From a checkpoint of a small image classifier.
Training: soap at rate 0.002, 11000 steps, held-out accuracy 78%.
Rows from expert 4 of block 5, named by matrix and row number. Rows with one number belong to one neuron. Each number is 200 + 30 x the weight over the matrix's rms, rounded and kept within 0 to 999. All counts start at 0.
# up: expert up (model.blocks.5.mlp.up, 8x512x256), inputs 86-171
# down: expert down (model.blocks.5.mlp.down, 8x256x512, transposed), outputs 86-171
up.420,185,179,188,211,200,206,214,166,200,168,184,204,189,265,237,211,186,218,174,232,203,193,216,229,191,204,222,237,219,179,226,199,228,187,261,212,234,191,218,205,178,246,204,201,216,184,214,190,223,234,210,151,180,179,173,229,196,182,171,131,207,213,208,187,175,176,219,241,160,182,209,172,185,194,237,233,230,237,172,190,200,203,186,250,226,202
down.420,210,203,240,187,228,225,205,190,184,209,161,227,213,207,213,235,229,219,191,179,211,241,231,187,260,210,178,169,176,210,222,208,187,216,149,241,188,193,174,221,170,165,181,186,229,214,246,202,170,172,189,200,236,215,226,211,240,216,240,216,200,226,216,236,206,221,181,232,220,238,248,195,162,193,246,180,169,207,154,185,242,170,216,190,201,234
up.421,250,220,225,209,133,189,202,140,224,198,157,224,212,191,153,184,222,181,234,185,188,196,184,257,284,229,169,202,147,171,214,308,222,217,159,236,190,192,146,210,205,208,156,193,222,160,223,173,170,193,229,214,136,269,169,221,157,178,187,195,255,254,238,209,211,179,203,204,197,165,212,228,200,155,191,197,174,189,230,202,217,196,167,183,260,185
down.421,214,213,170,179,253,211,207,201,168,235,228,220,187,215,249,154,164,151,213,116,169,214,195,133,143,184,225,198,219,155,194,185,192,189,218,194,223,247,187,198,177,157,238,175,178,197,173,153,212,247,187,197,185,254,249,209,187,217,174,203,197,193,230,219,156,177,266,189,262,197,145,191,225,176,205,213,179,240,214,223,297,181,194,204,206,168
up.422,212,186,201,189,235,184,191,191,161,182,214,212,253,230,193,224,222,231,211,223,234,181,211,207,173,154,209,178,203,242,168,191,207,164,241,215,200,207,245,214,207,157,201,248,196,183,253,224,206,226,203,191,202,170,223,178,189,227,174,197,240,189,197,198,190,217,247,202,175,165,216,241,196,168,216,193,186,163,213,201,226,189,166,245,195,216
down.422,183,198,227,190,179,213,196,179,175,196,222,186,217,181,224,224,197,189,204,247,203,193,161,188,176,241,170,229,176,161,151,185,208,212,215,181,246,151,216,150,183,209,196,207,176,233,191,196,159,194,206,204,207,227,146,170,207,186,200,195,183,171,230,176,202,225,162,228,150,224,181,220,193,182,213,239,200,261,169,217,191,197,172,180,200,220
up.423,212,222,198,216,183,181,223,170,212,202,197,196,214,146,169,202,205,161,226,216,187,227,221,216,208,184,211,222,203,183,175,160,197,208,157,242,218,204,164,257,175,207,184,243,172,207,155,162,213,149,248,224,142,229,160,229,211,140,142,167,215,191,240,142,199,179,167,195,218,211,226,196,195,196,207,245,149,267,217,179,208,217,239,191,205,142
down.423,154,143,191,181,223,233,191,206,195,182,192,163,185,220,222,234,176,182,162,244,166,159,221,199,165,194,216,160,243,190,222,225,178,273,194,159,163,198,142,177,182,186,273,222,187,186,154,179,227,205,182,185,237,190,210,157,213,198,188,210,178,208,181,192,183,194,195,214,205,193,160,250,249,191,183,147,215,212,164,170,228,190,169,226,172,237
up.424,209,208,202,172,248,216,238,227,147,180,193,154,240,195,165,248,219,204,219,172,189,173,226,180,182,221,223,218,199,198,209,232,190,180,170,234,131,196,194,208,179,165,167,218,161,161,184,188,235,226,231,203,215,204,222,229,188,201,241,184,214,185,184,162,191,266,209,201,204,194,158,203,192,222,176,205,228,223,226,214,204,203,229,218,244,167
down.424,215,219,205,242,159,216,170,184,218,184,192,224,202,250,267,222,172,204,175,168,243,200,227,206,189,230,180,181,211,170,204,219,235,201,196,232,207,216,173,235,227,245,235,162,213,197,211,178,187,193,183,205,214,198,220,198,192,211,171,249,178,248,180,204,178,200,164,162,221,164,257,196,192,196,185,178,241,173,187,180,210,199,209,197,230,220
up.425,192,168,170,180,216,201,158,223,173,185,166,123,267,217,215,242,204,205,101,193,239,220,233,203,240,189,165,197,220,213,196,268,157,267,214,191,160,144,217,208,169,149,201,199,173,221,216,216,177,173,181,223,179,205,176,215,257,189,216,197,202,226,223,234,210,190,191,131,213,182,219,227,216,211,131,223,167,178,210,224,163,225,217,139,227,194
down.425,196,188,177,224,197,147,216,205,178,216,174,258,174,191,157,207,221,197,242,185,156,148,202,219,171,194,231,228,235,219,224,200,229,202,174,192,187,191,215,234,240,213,193,206,212,172,226,230,168,229,258,239,173,187,210,221,194,159,191,201,190,159,214,218,249,222,216,220,240,164,177,211,182,205,223,255,230,181,222,284,189,220,204,167,232,187
up.426,177,150,204,262,151,202,188,190,204,155,198,126,221,258,160,216,278,225,144,194,165,184,238,235,210,267,230,238,164,168,181,226,191,279,203,219,186,223,214,226,173,198,184,226,217,178,240,207,256,219,198,213,143,147,166,229,255,161,258,193,191,132,174,232,153,186,198,129,191,213,234,167,213,172,165,129,203,133,283,234,188,197,244,177,240,251
down.426,284,203,196,162,120,209,176,212,139,204,201,263,238,258,198,192,186,195,224,129,211,302,204,182,227,167,163,199,175,215,222,158,239,242,226,184,162,186,225,199,207,214,192,186,129,240,204,194,174,241,199,190,185,181,167,234,237,210,156,209,222,145,186,171,213,262,146,187,190,210,224,263,214,220,196,221,224,185,235,221,234,111,256,220,175,155
up.427,237,226,236,160,186,210,260,249,206,252,206,215,200,226,160,193,186,181,156,189,213,164,165,211,200,210,168,173,263,166,261,204,212,198,175,197,223,186,196,222,237,271,193,202,181,153,194,175,189,190,185,159,229,204,218,177,213,193,182,244,161,222,207,256,258,190,191,214,181,206,197,204,244,268,175,239,170,198,153,230,181,161,162,150,165,230
down.427,161,140,159,207,192,206,206,197,193,140,212,214,230,181,176,225,155,219,237,254,204,252,182,259,175,176,181,147,212,180,177,224,188,176,181,148,202,215,207,212,274,239,107,202,215,234,260,210,166,234,189,235,175,168,190,199,177,205,221,129,170,211,170,130,212,188,179,161,218,202,164,224,179,172,229,190,209,162,215,197,227,198,180,187,199,171
up.428,202,224,207,215,188,182,179,198,228,167,203,189,228,211,219,200,220,221,210,170,199,271,312,235,246,163,144,189,224,174,218,224,199,258,229,259,204,247,226,173,204,148,208,227,171,208,170,262,206,139,162,216,183,209,212,227,183,198,209,174,164,171,240,206,157,110,207,166,264,188,208,164,205,194,222,164,212,216,256,193,208,242,217,182,176,158
down.428,166,218,179,228,130,149,162,224,206,274,230,260,171,253,236,190,190,216,268,177,213,185,204,200,208,237,229,232,183,216,194,225,189,226,180,196,177,233,177,230,219,270,173,185,207,219,212,201,225,202,261,190,198,185,203,221,196,150,212,214,209,131,244,191,290,214,217,144,192,194,173,177,203,160,181,218,201,208,221,236,240,233,210,236,189,176
up.429,197,169,197,168,190,163,207,173,168,190,161,201,216,214,168,215,284,152,161,212,189,183,249,155,192,216,213,164,146,115,216,255,177,262,251,137,246,176,83,215,180,197,164,179,216,213,159,250,237,220,221,217,177,202,208,211,244,183,197,205,198,192,221,211,203,186,184,160,185,188,235,217,245,183,230,149,218,213,227,178,208,213,261,185,268,180
down.429,213,255,217,242,223,223,222,164,201,170,253,237,134,200,206,200,199,195,147,166,160,167,253,243,246,173,181,250,236,249,200,207,205,208,228,201,193,188,198,144,225,232,229,174,207,193,197,226,167,231,174,238,225,203,172,203,181,226,222,233,202,182,206,198,212,251,222,214,171,205,192,181,175,187,195,237,211,217,166,204,196,214,109,168,179,182
up.430,176,205,210,179,201,215,191,208,166,202,191,229,236,152,199,200,222,199,202,167,216,226,185,187,161,163,218,157,217,225,189,231,206,192,211,221,187,214,203,210,200,177,191,219,185,221,193,143,161,237,171,197,214,200,228,204,238,189,246,220,229,234,178,241,176,175,218,218,191,182,205,225,169,181,212,198,184,214,198,191,170,179,166,177,241,193
down.430,192,140,174,195,205,206,225,210,188,185,239,211,205,200,190,173,226,214,191,196,202,221,175,159,183,206,234,220,211,207,210,187,201,180,215,207,233,253,227,201,191,215,244,185,185,172,189,186,213,136,162,191,218,212,212,188,183,171,208,193,171,216,137,218,174,181,181,205,230,201,221,224,180,211,204,200,205,216,159,195,177,222,264,237,244,176
up.431,149,190,178,228,136,216,225,186,241,232,250,201,188,186,212,238,243,153,222,231,181,157,232,219,212,216,220,193,205,172,190,174,154,211,246,149,168,201,200,235,169,183,264,229,179,187,226,225,172,180,167,235,214,204,204,193,236,206,222,194,162,207,216,223,184,204,170,201,166,176,224,228,203,233,225,193,210,144,169,200,218,153,217,228,177,182
down.431,259,158,193,221,233,198,204,169,191,187,225,199,170,210,196,196,157,233,211,174,227,273,166,204,235,178,194,220,175,210,205,169,182,195,188,214,237,187,219,201,262,249,200,200,212,153,175,174,210,198,229,175,171,165,205,219,225,204,170,193,208,178,145,169,189,235,194,196,169,192,152,196,157,169,179,226,224,171,134,212,189,226,227,207,204,178
up.432,235,187,180,192,181,194,203,149,215,218,238,276,187,188,200,208,143,221,222,163,199,185,249,214,185,198,204,194,209,223,194,207,237,241,162,236,225,233,198,199,171,184,289,161,214,245,220,213,175,207,156,191,164,236,182,197,212,209,165,222,187,209,230,173,212,249,216,267,175,225,207,195,202,220,208,198,230,167,219,221,183,223,162,209,215,180
down.432,190,229,230,228,200,165,199,223,209,255,258,195,227,192,254,136,173,216,188,233,156,212,214,216,214,190,207,219,204,220,242,219,193,199,195,185,210,222,212,199,244,201,206,200,198,232,201,223,162,143,229,193,179,192,187,242,162,170,203,180,197,235,143,195,189,156,198,168,156,154,225,218,187,195,237,176,166,246,231,209,183,193,243,188,222,215
up.433,193,172,233,141,182,257,243,198,201,156,216,194,170,248,270,129,162,196,223,162,210,224,190,273,276,142,206,189,156,195,276,175,210,121,172,208,205,202,176,139,253,193,178,207,217,182,207,208,255,173,200,239,223,209,144,221,243,186,196,191,196,190,165,155,156,205,212,224,242,172,242,184,222,191,172,261,131,231,159,191,238,199,245,200,227,155
down.433,136,175,156,274,234,216,195,154,138,125,249,119,136,188,199,168,172,207,192,207,199,139,228,172,211,229,242,176,214,177,183,222,193,231,162,222,145,223,231,161,207,203,162,215,169,185,191,177,201,168,198,197,275,184,156,211,211,166,212,199,236,275,183,194,202,182,196,190,124,162,200,168,245,225,234,189,238,203,168,285,213,206,186,180,143,171
up.434,221,209,211,156,192,222,199,206,178,206,174,190,192,182,207,194,185,187,237,183,220,185,191,211,197,250,237,176,217,210,219,150,162,143,208,186,193,218,222,176,181,215,179,192,170,189,154,195,201,243,209,186,204,210,184,194,235,202,203,181,215,196,173,222,214,223,244,230,180,156,206,205,186,217,187,195,216,183,198,245,181,232,192,224,185,187
down.434,163,173,209,180,186,213,204,194,190,192,202,211,144,189,234,223,143,199,186,192,224,197,165,216,217,181,226,206,199,179,199,199,173,207,225,201,229,221,199,155,172,207,198,201,190,202,168,232,187,172,166,223,190,175,223,240,199,219,185,182,185,159,185,203,233,183,241,204,241,183,204,231,172,193,211,187,157,178,175,223,196,214,190,233,206,250
up.435,238,242,156,216,155,149,227,202,177,223,137,261,244,174,221,174,202,196,189,218,188,197,195,192,199,195,196,198,153,203,222,159,185,170,184,180,171,240,185,228,163,249,195,216,162,175,226,183,196,189,185,244,224,246,147,186,215,231,212,233,230,194,159,157,195,216,203,204,216,198,182,255,181,194,191,145,235,215,198,178,246,171,250,168,179,212
down.435,188,179,222,226,194,219,190,201,183,204,195,159,230,238,236,194,225,211,220,192,208,166,234,236,200,182,225,178,162,174,193,184,194,217,215,221,216,244,206,223,230,178,178,233,220,147,168,184,189,183,234,193,175,219,257,175,179,202,164,211,243,255,193,168,185,181,225,189,173,213,195,158,222,170,192,218,225,176,224,188,257,206,230,220,237,217
up.436,188,186,204,193,208,182,206,186,218,192,193,216,239,200,208,239,165,221,198,223,168,216,174,202,256,225,228,193,239,220,257,211,178,205,170,223,236,177,177,216,159,199,208,221,195,207,226,202,193,249,207,167,182,166,148,194,190,209,176,211,224,263,243,138,214,183,214,140,271,202,185,194,143,200,233,185,216,205,143,151,223,228,192,250,222,200
down.436,246,232,203,197,185,212,192,174,174,179,232,239,170,185,192,182,156,156,192,231,214,231,179,204,234,239,211,160,190,200,177,244,193,225,170,167,172,171,184,180,187,162,172,266,117,214,175,180,198,211,196,206,226,186,192,162,182,203,211,200,165,208,219,259,206,213,223,192,197,186,205,242,206,199,152,218,200,218,231,189,169,165,178,267,205,145
up.437,226,248,191,204,213,189,240,196,189,227,172,216,252,185,244,195,139,202,196,191,118,198,217,208,212,110,197,182,195,175,160,195,221,213,193,178,187,236,199,225,249,205,187,209,223,287,197,199,193,218,222,145,227,199,173,220,217,228,156,192,218,196,134,195,211,253,216,212,182,167,228,177,218,243,251,170,177,220,193,169,211,270,203,222,209,260
down.437,223,176,135,210,204,160,197,213,165,182,237,214,258,187,162,225,221,177,212,169,217,159,207,206,211,226,243,185,244,204,179,210,232,212,169,211,259,228,228,245,205,212,147,197,175,199,213,164,143,220,227,200,165,224,163,167,257,154,219,199,149,195,223,210,186,166,280,217,191,202,176,206,172,212,257,229,209,218,226,252,111,252,158,183,190,194
up.438,161,179,162,224,166,242,163,229,208,202,229,216,232,242,165,203,175,233,188,261,154,181,260,216,216,187,185,203,216,187,194,208,159,183,231,148,188,214,128,195,186,185,255,234,165,253,154,161,184,208,170,206,235,202,192,200,189,180,253,158,215,195,155,196,167,192,230,211,221,198,207,205,257,163,220,224,182,180,206,212,196,228,144,217,237,181
down.438,179,260,216,228,221,192,205,176,216,189,193,186,187,192,200,159,183,149,193,172,258,238,181,193,140,238,187,210,193,247,168,259,200,201,226,231,237,199,224,227,174,164,185,158,178,232,152,201,226,160,257,195,186,252,243,196,214,188,190,206,190,200,207,206,203,236,168,217,169,170,212,171,176,215,234,121,217,259,149,215,166,189,228,191,159,164