python train.py --crop_scale_min=1 --norm_position="pre" --expert_mlp_ratio=2 --shared_expert=false --patch_size=[2, 2] --beta1=0.95 --adamw_lr_other_params=0.00075 --adaptive_grad_clip=0.1
Rows from block 5 of a small image classifier, named by matrix and row number. Rows with one number within an expert belong to one neuron, the router's apart. Each number is 128 + 32 x the weight over its row's rms, rounded and kept within 0 to 255. All counts start at 0.
Before each expert's rows are labels from the 100 images, of 14976, where the router gives the expert most weight on average: "lies over" is the class under the peak. Only what is clearly more common there than usual is listed. The data: Sentinel-2 satellite tiles (TerraMesh).
# router: router (model.blocks.5.mlp.router.weight, 8x256, trained with AdamW), inputs 0-85
# up: expert up (model.blocks.5.mlp.up, 8x512x256), inputs 0-85
# down: expert down (model.blocks.5.mlp.down, 8x256x512, transposed), outputs 0-85

# expert 2
lies over: snow or ice
router.2 [192 159 142 167 141 168  87 167  81 169 112 139 136 169 162 175 168 120 112 113 130 134 123  83 135 146  81 110  89  82 107 140 155 187  95 149 178 135  79  91  93  84  87  92 141 143 120 129 187 164 153 151 103 148 190  87  72 108  67 130 124 137 155 164 169 152 168 139 144 101 178 123  99 170  55 177 140  88 116  98 149 150 154 106 115 143]
up.2 [142  79  97 186 136 102 140 105 154 108 143 189 110 133  99 134 105 116  96 224 164 165 150 143 111 114 145  81 134 151 124 146  94 129 106 125 146 143 164 145 114  68  97 122  68 157 143 144 111 169 151 144 119 148 125 164  90 139 147 107 129 186 100 115 178 101  93 218 156 100 131 151 187  92 178 160 119 102  78 149 138 159  96 141 101 168]
down.2 [152 117 144 149 111  69 124 118 113 197 144 140 143 148 172 108 144 105 179 123 171  95 162  96 132  96 140  70 168  85 176 153 137 137 146 131 151 181 175 173  96 119 122  81 153 119 112 121 149 152 128 137  91 162 163 101 159  47 134 129 113 103 150 114 150 104 141 120 100 136 105 156 135 113 144 202 134 165 138 133 119 111 128 180 232 129]
up.3 [ 94 105 140 170 111 110  84 108 132 203 102 154  83 110 127  95 146 121  68 123  91 111  62 133 175 141 128 124  73  98 194  98 173  84  75  75 155 140 165  95 131  72 131 109 152 113 141 102 118 173 130 205 131 142 123 111 149 122 179 153 198 177 141  92 183 161  92 156 114  67 121 127 123 120  89 168 102 143 133 125 136 149 110 168 134 191]
down.3 [ 61 132 148 192 120  97 138  99 106 146 196 123  96 151 140  96 102  85 140 119 145 183  59 124  50 168  88 166  91  92 143 116  84 115 118 114 110 146 119 120  66 130 133 162 140 157 143 167 146  99 122 103 136 151 116 121 192 150 135 103  83 130  68 135 153 120 170 120 154 116 127 132 123 135 168  85 144 119 104  75 107 179 129 101 124 136]
up.4 [134 143  99 131 138 159 163 140 103 141 124 126  69  69  83 156 131 119 105 126  86 132 111  85  87 102 120 150 113 119 130 166 157 155 164 128  97 122 155  80 122 133 145 113 132 123 160 139 162 172 107  99 122 143 101 162 105 166 123 109 141 172 137 148 150 117 226  95 120 117 145  92  90 162 128 160  88 111 157 150 149 201 100 101 102 129]
down.4 [132  78 149 114 145 197  83 127  90  75 149 174 109 110  80 149 162 114  72 167 101 170 104 153 123 166 133 145 141 132 108 126 147 123 167 151 104 194  83 140  77 117 141  74 130 108 102 128 103 168 105 123 111  77 138  98 158 174 140 123  51  78  88  80 165 118 138 103 126  83 109 121 141  94 137  70 147  83 173 127 175 135 156  45  99 147]
up.5 [176 103 164 109  64  84 171 164 114 129 154 110 154 135 118 156 110 174 160 138 122 181  93  92  66 106 127  90 119 108 183 122 123 150 159 127 116 113 118 178 119 209 106 154 141 119 140 104 142 107 145 167 145 135 100 188  97 143  98 127 157 108 152 117  86 114 154  97 190 107 176 130 184  36 119 120 166 146 143 149 105 120 194 106 103 133]
down.5 [174  62 126 171 124 102 122 133 121 116 122  84  78  81 179 137 175 115  81  94  96 124 187 115 112 106 138 149 136 151 118 126 152  97 100 189 125 127  97 182 130 174 118 136  73 111 201  81 141 103  55  83 152 171 130 135 131 123 103 133 126  97  92 144 114  81  92 127  59 148 155  74 128 128 204  72 157  96 116 133 162 109 138  77 123  78]

# expert 4
lies over: trees
router.4 [121 112 125  76 152 172 155  78  52  92 131 138 158 163  80 128 115  87 107  76 147 107 159 134 133 168 167 143 157 129 137  79 101 108 108 104 141 154 106 138 136 126 183 144 163 121 140 181  83 111  88  85 123 138  56 100 112 174 192 119 157  99 116 168 141  61  90 152  97 130 145 156 123  92 205 114 135  96 178 119  98 126  96 121 190  96]
up.2 [ 93 162  83 149 106 189 124 146  94 122 139 105  87 133 156 149  91 146 156 117 128 145 109 144 143 150 130 140  92 115 116 111 140 110 105 125 195 147 162 116  95 106 165 134  67 156 131 138 145 128 143  69 141 188 121 196 155 124 144  84 171 144 149 121  92 180 133 178 134 131  77 121 178 152 143 133 137 150 143 111 160 145  74  86 156 138]
down.2 [156 113 138 126 115  89 145  84 155  55  86 152 225  92  98 172 150 124 146 102 156 113  84 127 114 135 103 145 136  82 129  83 117  61 125 104 139  90 160 165 149 131 159 206 180 145 112 185 144 144 127 160 105  77 145 120  69  87 198 157 139  77  77 194 132 106  75 116 182  71  83 108 158 130 217 143 129 163 118 129 161 127 176 132  72 115]
up.3 [136  96 156 135 151 106 145 148 115 136 161 176 194 156 146 136 172  78 118 118 126 124 148 135 158  98 109 128 141 150  69 126 145 158 134 143 143 138 123 157 130 157  62 206 146 124 142 147 127 132  60 134 110 127  67 100 157 161 125  81 135 110 100 131  90 151 171  85 166 146 120 144 168 160 116 181 119  79 135 134 147 154  92 183 176 139]
down.3 [ 99 170 132  96 145  91 145 181 125 187 119 140  69 134 141 132 108 124 161 133 122 131 121 155 156 179 131 138 171 151 131 118 148  84 139 162 147  94 117 128 157 174 133 121 153 136 139 116 159  77 176 111 166  98  72 141  74 150 141 139  77 129 127 154 117 109 132 122  63 115  78 160 174 109 156 127  89 151  88 140  33 114 119 102 161 162]
up.4 [170 110 101  74 100 167 158 112 116 108 144  70  57  79 137 187 111 118  93  82 123  98 171 184 151 158 200 182 148 118 141 118 153 207 139 160 159 134 134  80 172 159 106 156 134  93 105 107 113 163 153 108 136  57 181  85 146 117 187  99 113 198 130 123 170 180  85 159 122 176 187 144 132  64 145 171 160  89  63 113 139 144 111 112 152  59]
down.4 [142 190 145 136 136 125  72  41 214 147 139 144 156 111  63 122  85 172 147 162 135 142 126  66 110  72  81 155  27 126 119 169 128 128 149 107 105 136 110 148 123  93 114 108  72 138 163 180 134 112  72 165 120 102 121 109 159  81 212  97 132 143 140 144 174 158 134 100  87 118 183 137 148 102 100 114 126 180 100 128 131 105 179 174 141 130]
up.5 [118 120 131 115  98 108 111  93 117 180 136  71 121 112 131  14 112  97 134  96 117 135 119 134 131  98 132 129 117 188 124 150 122 181  78 115 160 145 164 108  96 173  81  93  96 152 121 126 119 122 106 159 111  96 130 125 177 128 136 102 178  62  92 106 148 113 156 125  93 147 108 151 150 131 160 211 134 191 190 125 118  93  97 175 146 157]
down.5 [123 152 110 137 137 145 120  97 100 105 136 121 123 100  86 160 167 152 157 202 117 126 144 137 146 159  90 110  86  88 118 173 149 131 157 105 102 137 113 103 182 106 139  89 120 123 211 131  95 178 181 111 132 169 154 121  84 108 115 153 137 132 156 181 105 111 106 115  84  97 165 134 132 154 181 103  93 101  66  76 117 143 202 138 119 118]

# expert 1
lies over: bare ground; snow or ice
router.1 [150 107 153 120 112 138 104 131 120 180  77 191 142 198 157 137  72 102 127  89 139 134 126 118 162  85 112 167 135 145 121  60 155 121 121 100 144 145 107  88 103 156 117 136 111  83 128 108 154 175 182 129 156 146 151  76 116 149 164 120 125 167 136 174 120 151 118 124 124 110 133  98 104 129 110 121 127 128 166 133 154 151 115 134 117 108]
up.2 [154  52 150  92 107 144  60 128 100 154 143 131 159 100 135 162 110 130 105  86 141 109 108 129  99 123 147 157 108 151  93  97 172 170 198 146  92 150  80 114 170  88 188  72  73 144 154 170 143 125 142 141 132 132 193 186 125  99 139 175 180 160  77 127  85 111 102 178 149 104 175 171 163 129 162  96 112 137 124 122 133  63 193 125 142 165]
down.2 [157 139 100 165 152 117 154 116  90 171 117  90 118 122  83 181 138 148 171 120 128 106 101 131 141 159 130  84 156 126 150 169 177 125 106 143  93  43 152 172 130 142 103 138 168 113  42 168 150 107 120 169  78 135 114 132 112 150 143 140 128 108 124 123 120 154 113 171  54 122 139 141 104 113 158 189 145 135  88  70 125 123 150 174  87  91]
up.3 [125 139 134  89 168 143 123 123  63 107  54 126 112  79 134 139 175 103 125 146 125 125  94 151 167 159 137 128 145 170  74 196 128 202 106 157 120 144 125  94 117 130 106 114 155 127 147 114 144 133 158 219 111 154 121 114  83 122 133 128  69 103 137 141  89 176 152  97 103 158 124 157  97  92  94 112  99  87 112  77  91 201  71 146 137 131]
down.3 [141 154 112  97 143 172 136  60 138 110 134 129 176  89 145 110 150 112 164 153 121 113 131 115  85 167  97  80  84 128 106 129 185 100  78 121 114 104 142 146 121 138  74 156 151 140  70 132 143 133 132 123 113 132 106 113 127 214 116 127  79  93 141 125 117 142  66  70 161 123  88 110 165 119 154 114  94 114 116 167  59 111  96 151 149  90]
up.4 [172  74 138 100 106 109  46 185 119  84 106 155 101 101 145 190  98  81 158 178 123 114 153 171 140 146  80 100 149 103 139 193 143 142 180 107 111 131 131 114 115  79 186 157 112 159 145 152 111 143 175  84  89 176 104 129 151  99 150  91 103  94 177  92  97 123 139 196 120  82 140 143 123 114 125 128 129 173 103  65 112  74  87 191 131 113]
down.4 [107 154 155 136 131  71  80 125  96 105  76 116 172 160 145 138 111 145 158  54 118 153 104  73 155  84  87 114  93  99  74 111 122 159 134 134 172 146 169 131  86 100 141 122 130  94 141 152 119 148 135 113 104 101  70 195 157 123 153 147 129 139 183 149  92 110 146 155 107 158 125  96 116 165 127 173 181  93 105 135 148 145 123 194 157 155]
up.5 [128 105  94 123  75 134 139 173 157 123 106 128 144 143 162 109 169 123 132 103  97  79 148 148 114  89 122 101 100 168 155 124 119 120 144 127 145 146 134 148 117 141 146 162 138 136 137 120 186 156 144 139  23 105  57  99 130 127  87 172 104 134 147 124 182 101 121 165 115 156 175 105  72  65 137  95 111 101  95 153 185 136  98 134 120 115]
down.5 [145 200 180 184 105 176 129  63 135 104 140 125  62 108 124 101 100 202 158 141 121  97  73 118  98 130  24 106 141 119 160 124 154 131 128 118 109 126 147  94  73 121 129 123 126 115  69  62  57  98 120 108 179 133 130 113 123 103 151 134 190 199  85 133 161 144 150 158 153 115  98 135 164 125 104  79 127 148 119 161 111 131 128 122 100 165]

# expert 3
lies over: water
router.3 [146 114 186 176 120 105 147  97 140 142 117 128  89 120 128 131 125 143 137 143  80 165 123 101 113 176 104  86 106  98  94 137 153 215  59 156 150 116  95 144 112  89 104  87 106 115  97 126 173 143 113 123 113 136 141 192 101 110  89 157 100 156 204 158 173 183 124  88  98 147 150 110 144 134 116 126 178 108 134  68 152  70 107 161 128 204]
up.2 [143 104 129 147  71 152 120  96 115 111 132 112 111 153 216 118 161 111  86 108 119 124  61  68 190 177 111 123 145 120 148 152 120 170 170  81 163  97 149 136 107 125 207  80  65 146 140 139 115 102 110 107 145  86  91  96 131  98  98 141 134  83 175 126  93 104 111  94 108 192 145 114 177 119 168  99 113 118 133 155 174  47 107 153 152 112]
down.2 [124 139 132 123 146 100 103 194  99 166 128 138 131  66 128 151 107 107 117 130  87 112 142 178 143 108  97  65 153 194 144 202 121 104 121 143  95 114 153 182 120  83  64 209 152  81 139 183  95 151 123  53 148 116 151 168 115 123 109 156 140 116 121 167 161  98 144  62 169 106 144 146 102 151 135  97 114 143  74 114  86 110 155  99 122 143]
up.3 [ 93 172 130 138  88  89 119 138 188 131 142  95 118 125  85 107  88 134 169 178  87  83 102 150 102 100 143 164 152 186 124 176 166 133  92 104 105 105 211 141  78 149 115 141 162 140 114 150  93 135 146 145  96  78 114 134 130 118 116 159 181 101 101 105  93 148 149  92 169 134 151 111 149 129  99 120  94 103 127 110  81 117 123 170 146 156]
down.3 [115 156 128 115  97 102 189 134 187  99 172 102 168 191 114  96 163 110 169 161 166  84 105 136 122 139  87 144  92 120 165 166 141  71  86  94 120 131 139 149  68  87 110 121 143  89 165  80 193 129 136  54 201 156 101 165 139 102 114 156  77 103 148 102 152 126 116 109 106 134 131 186 105  99 174 135 101 152 120 155 134  81 133 167 179 126]
up.4 [145 196  98 126 145 109  72 152  74 162  40 176 144 130 147 132 136  62 123 134 157 146 179 128 112 136 109 133 103 195 120  53 155 135 111 138 138 150 163 134 150 126 157 103 197 113 135 154 136 120 111  63 125 108 131 125 178 182  99 144 156 178 164 149 123 135 109 132 176 124 117 124 159 105  70 149 115 122 147 170  83 147 119 180 168  68]
down.4 [140 125 109 118 167 118 158 106 158  43 182 182 134 135  98  78 102 143  96  52 126 116 121 170 119 112  70 143  99 111  82  86 147  86 184 139 184 115  92 130 174  84  91 156  94 183  61 151  89 104  77 123 161  98 147 140 133 124 104  94 126 156  75 128  83 113  93 120 111  38 181  95 122  69 139 137 101 153 164  94 130 186 124 122 142 138]
up.5 [167 120 136 190 126 159 167 100 118 116  52  81 104  42 155 104 138  96 142 105 129 151 119 156 115 108 158 189 139  50 130 183 158 120 127 123  99 121  72 145 114 163  95 111 130 179 133 147 100 132 183 103 142  87 125 183 121 113 166 135 109 139 150 114 153  92 103  72 100 111 174  83 162 192 137 125 134  97 146  67 187 105 129 144 173 135]
down.5 [164 141 147  91 144  98 170 167  78 113 103 130 128 135  82 165 167  99 161 119 156 132 116  96 141 164 153 165 117 174 121  91 100 164  83 168 101 113 129 133 138  63 104 129 121 149  89  96 107 159 154  76 117 135 106 133 157 101  88 169  91 149 156 173 129 140 206  66 101 147  71 151 122  88 197 172 123 161  78 107 144 143 155 128 118 100]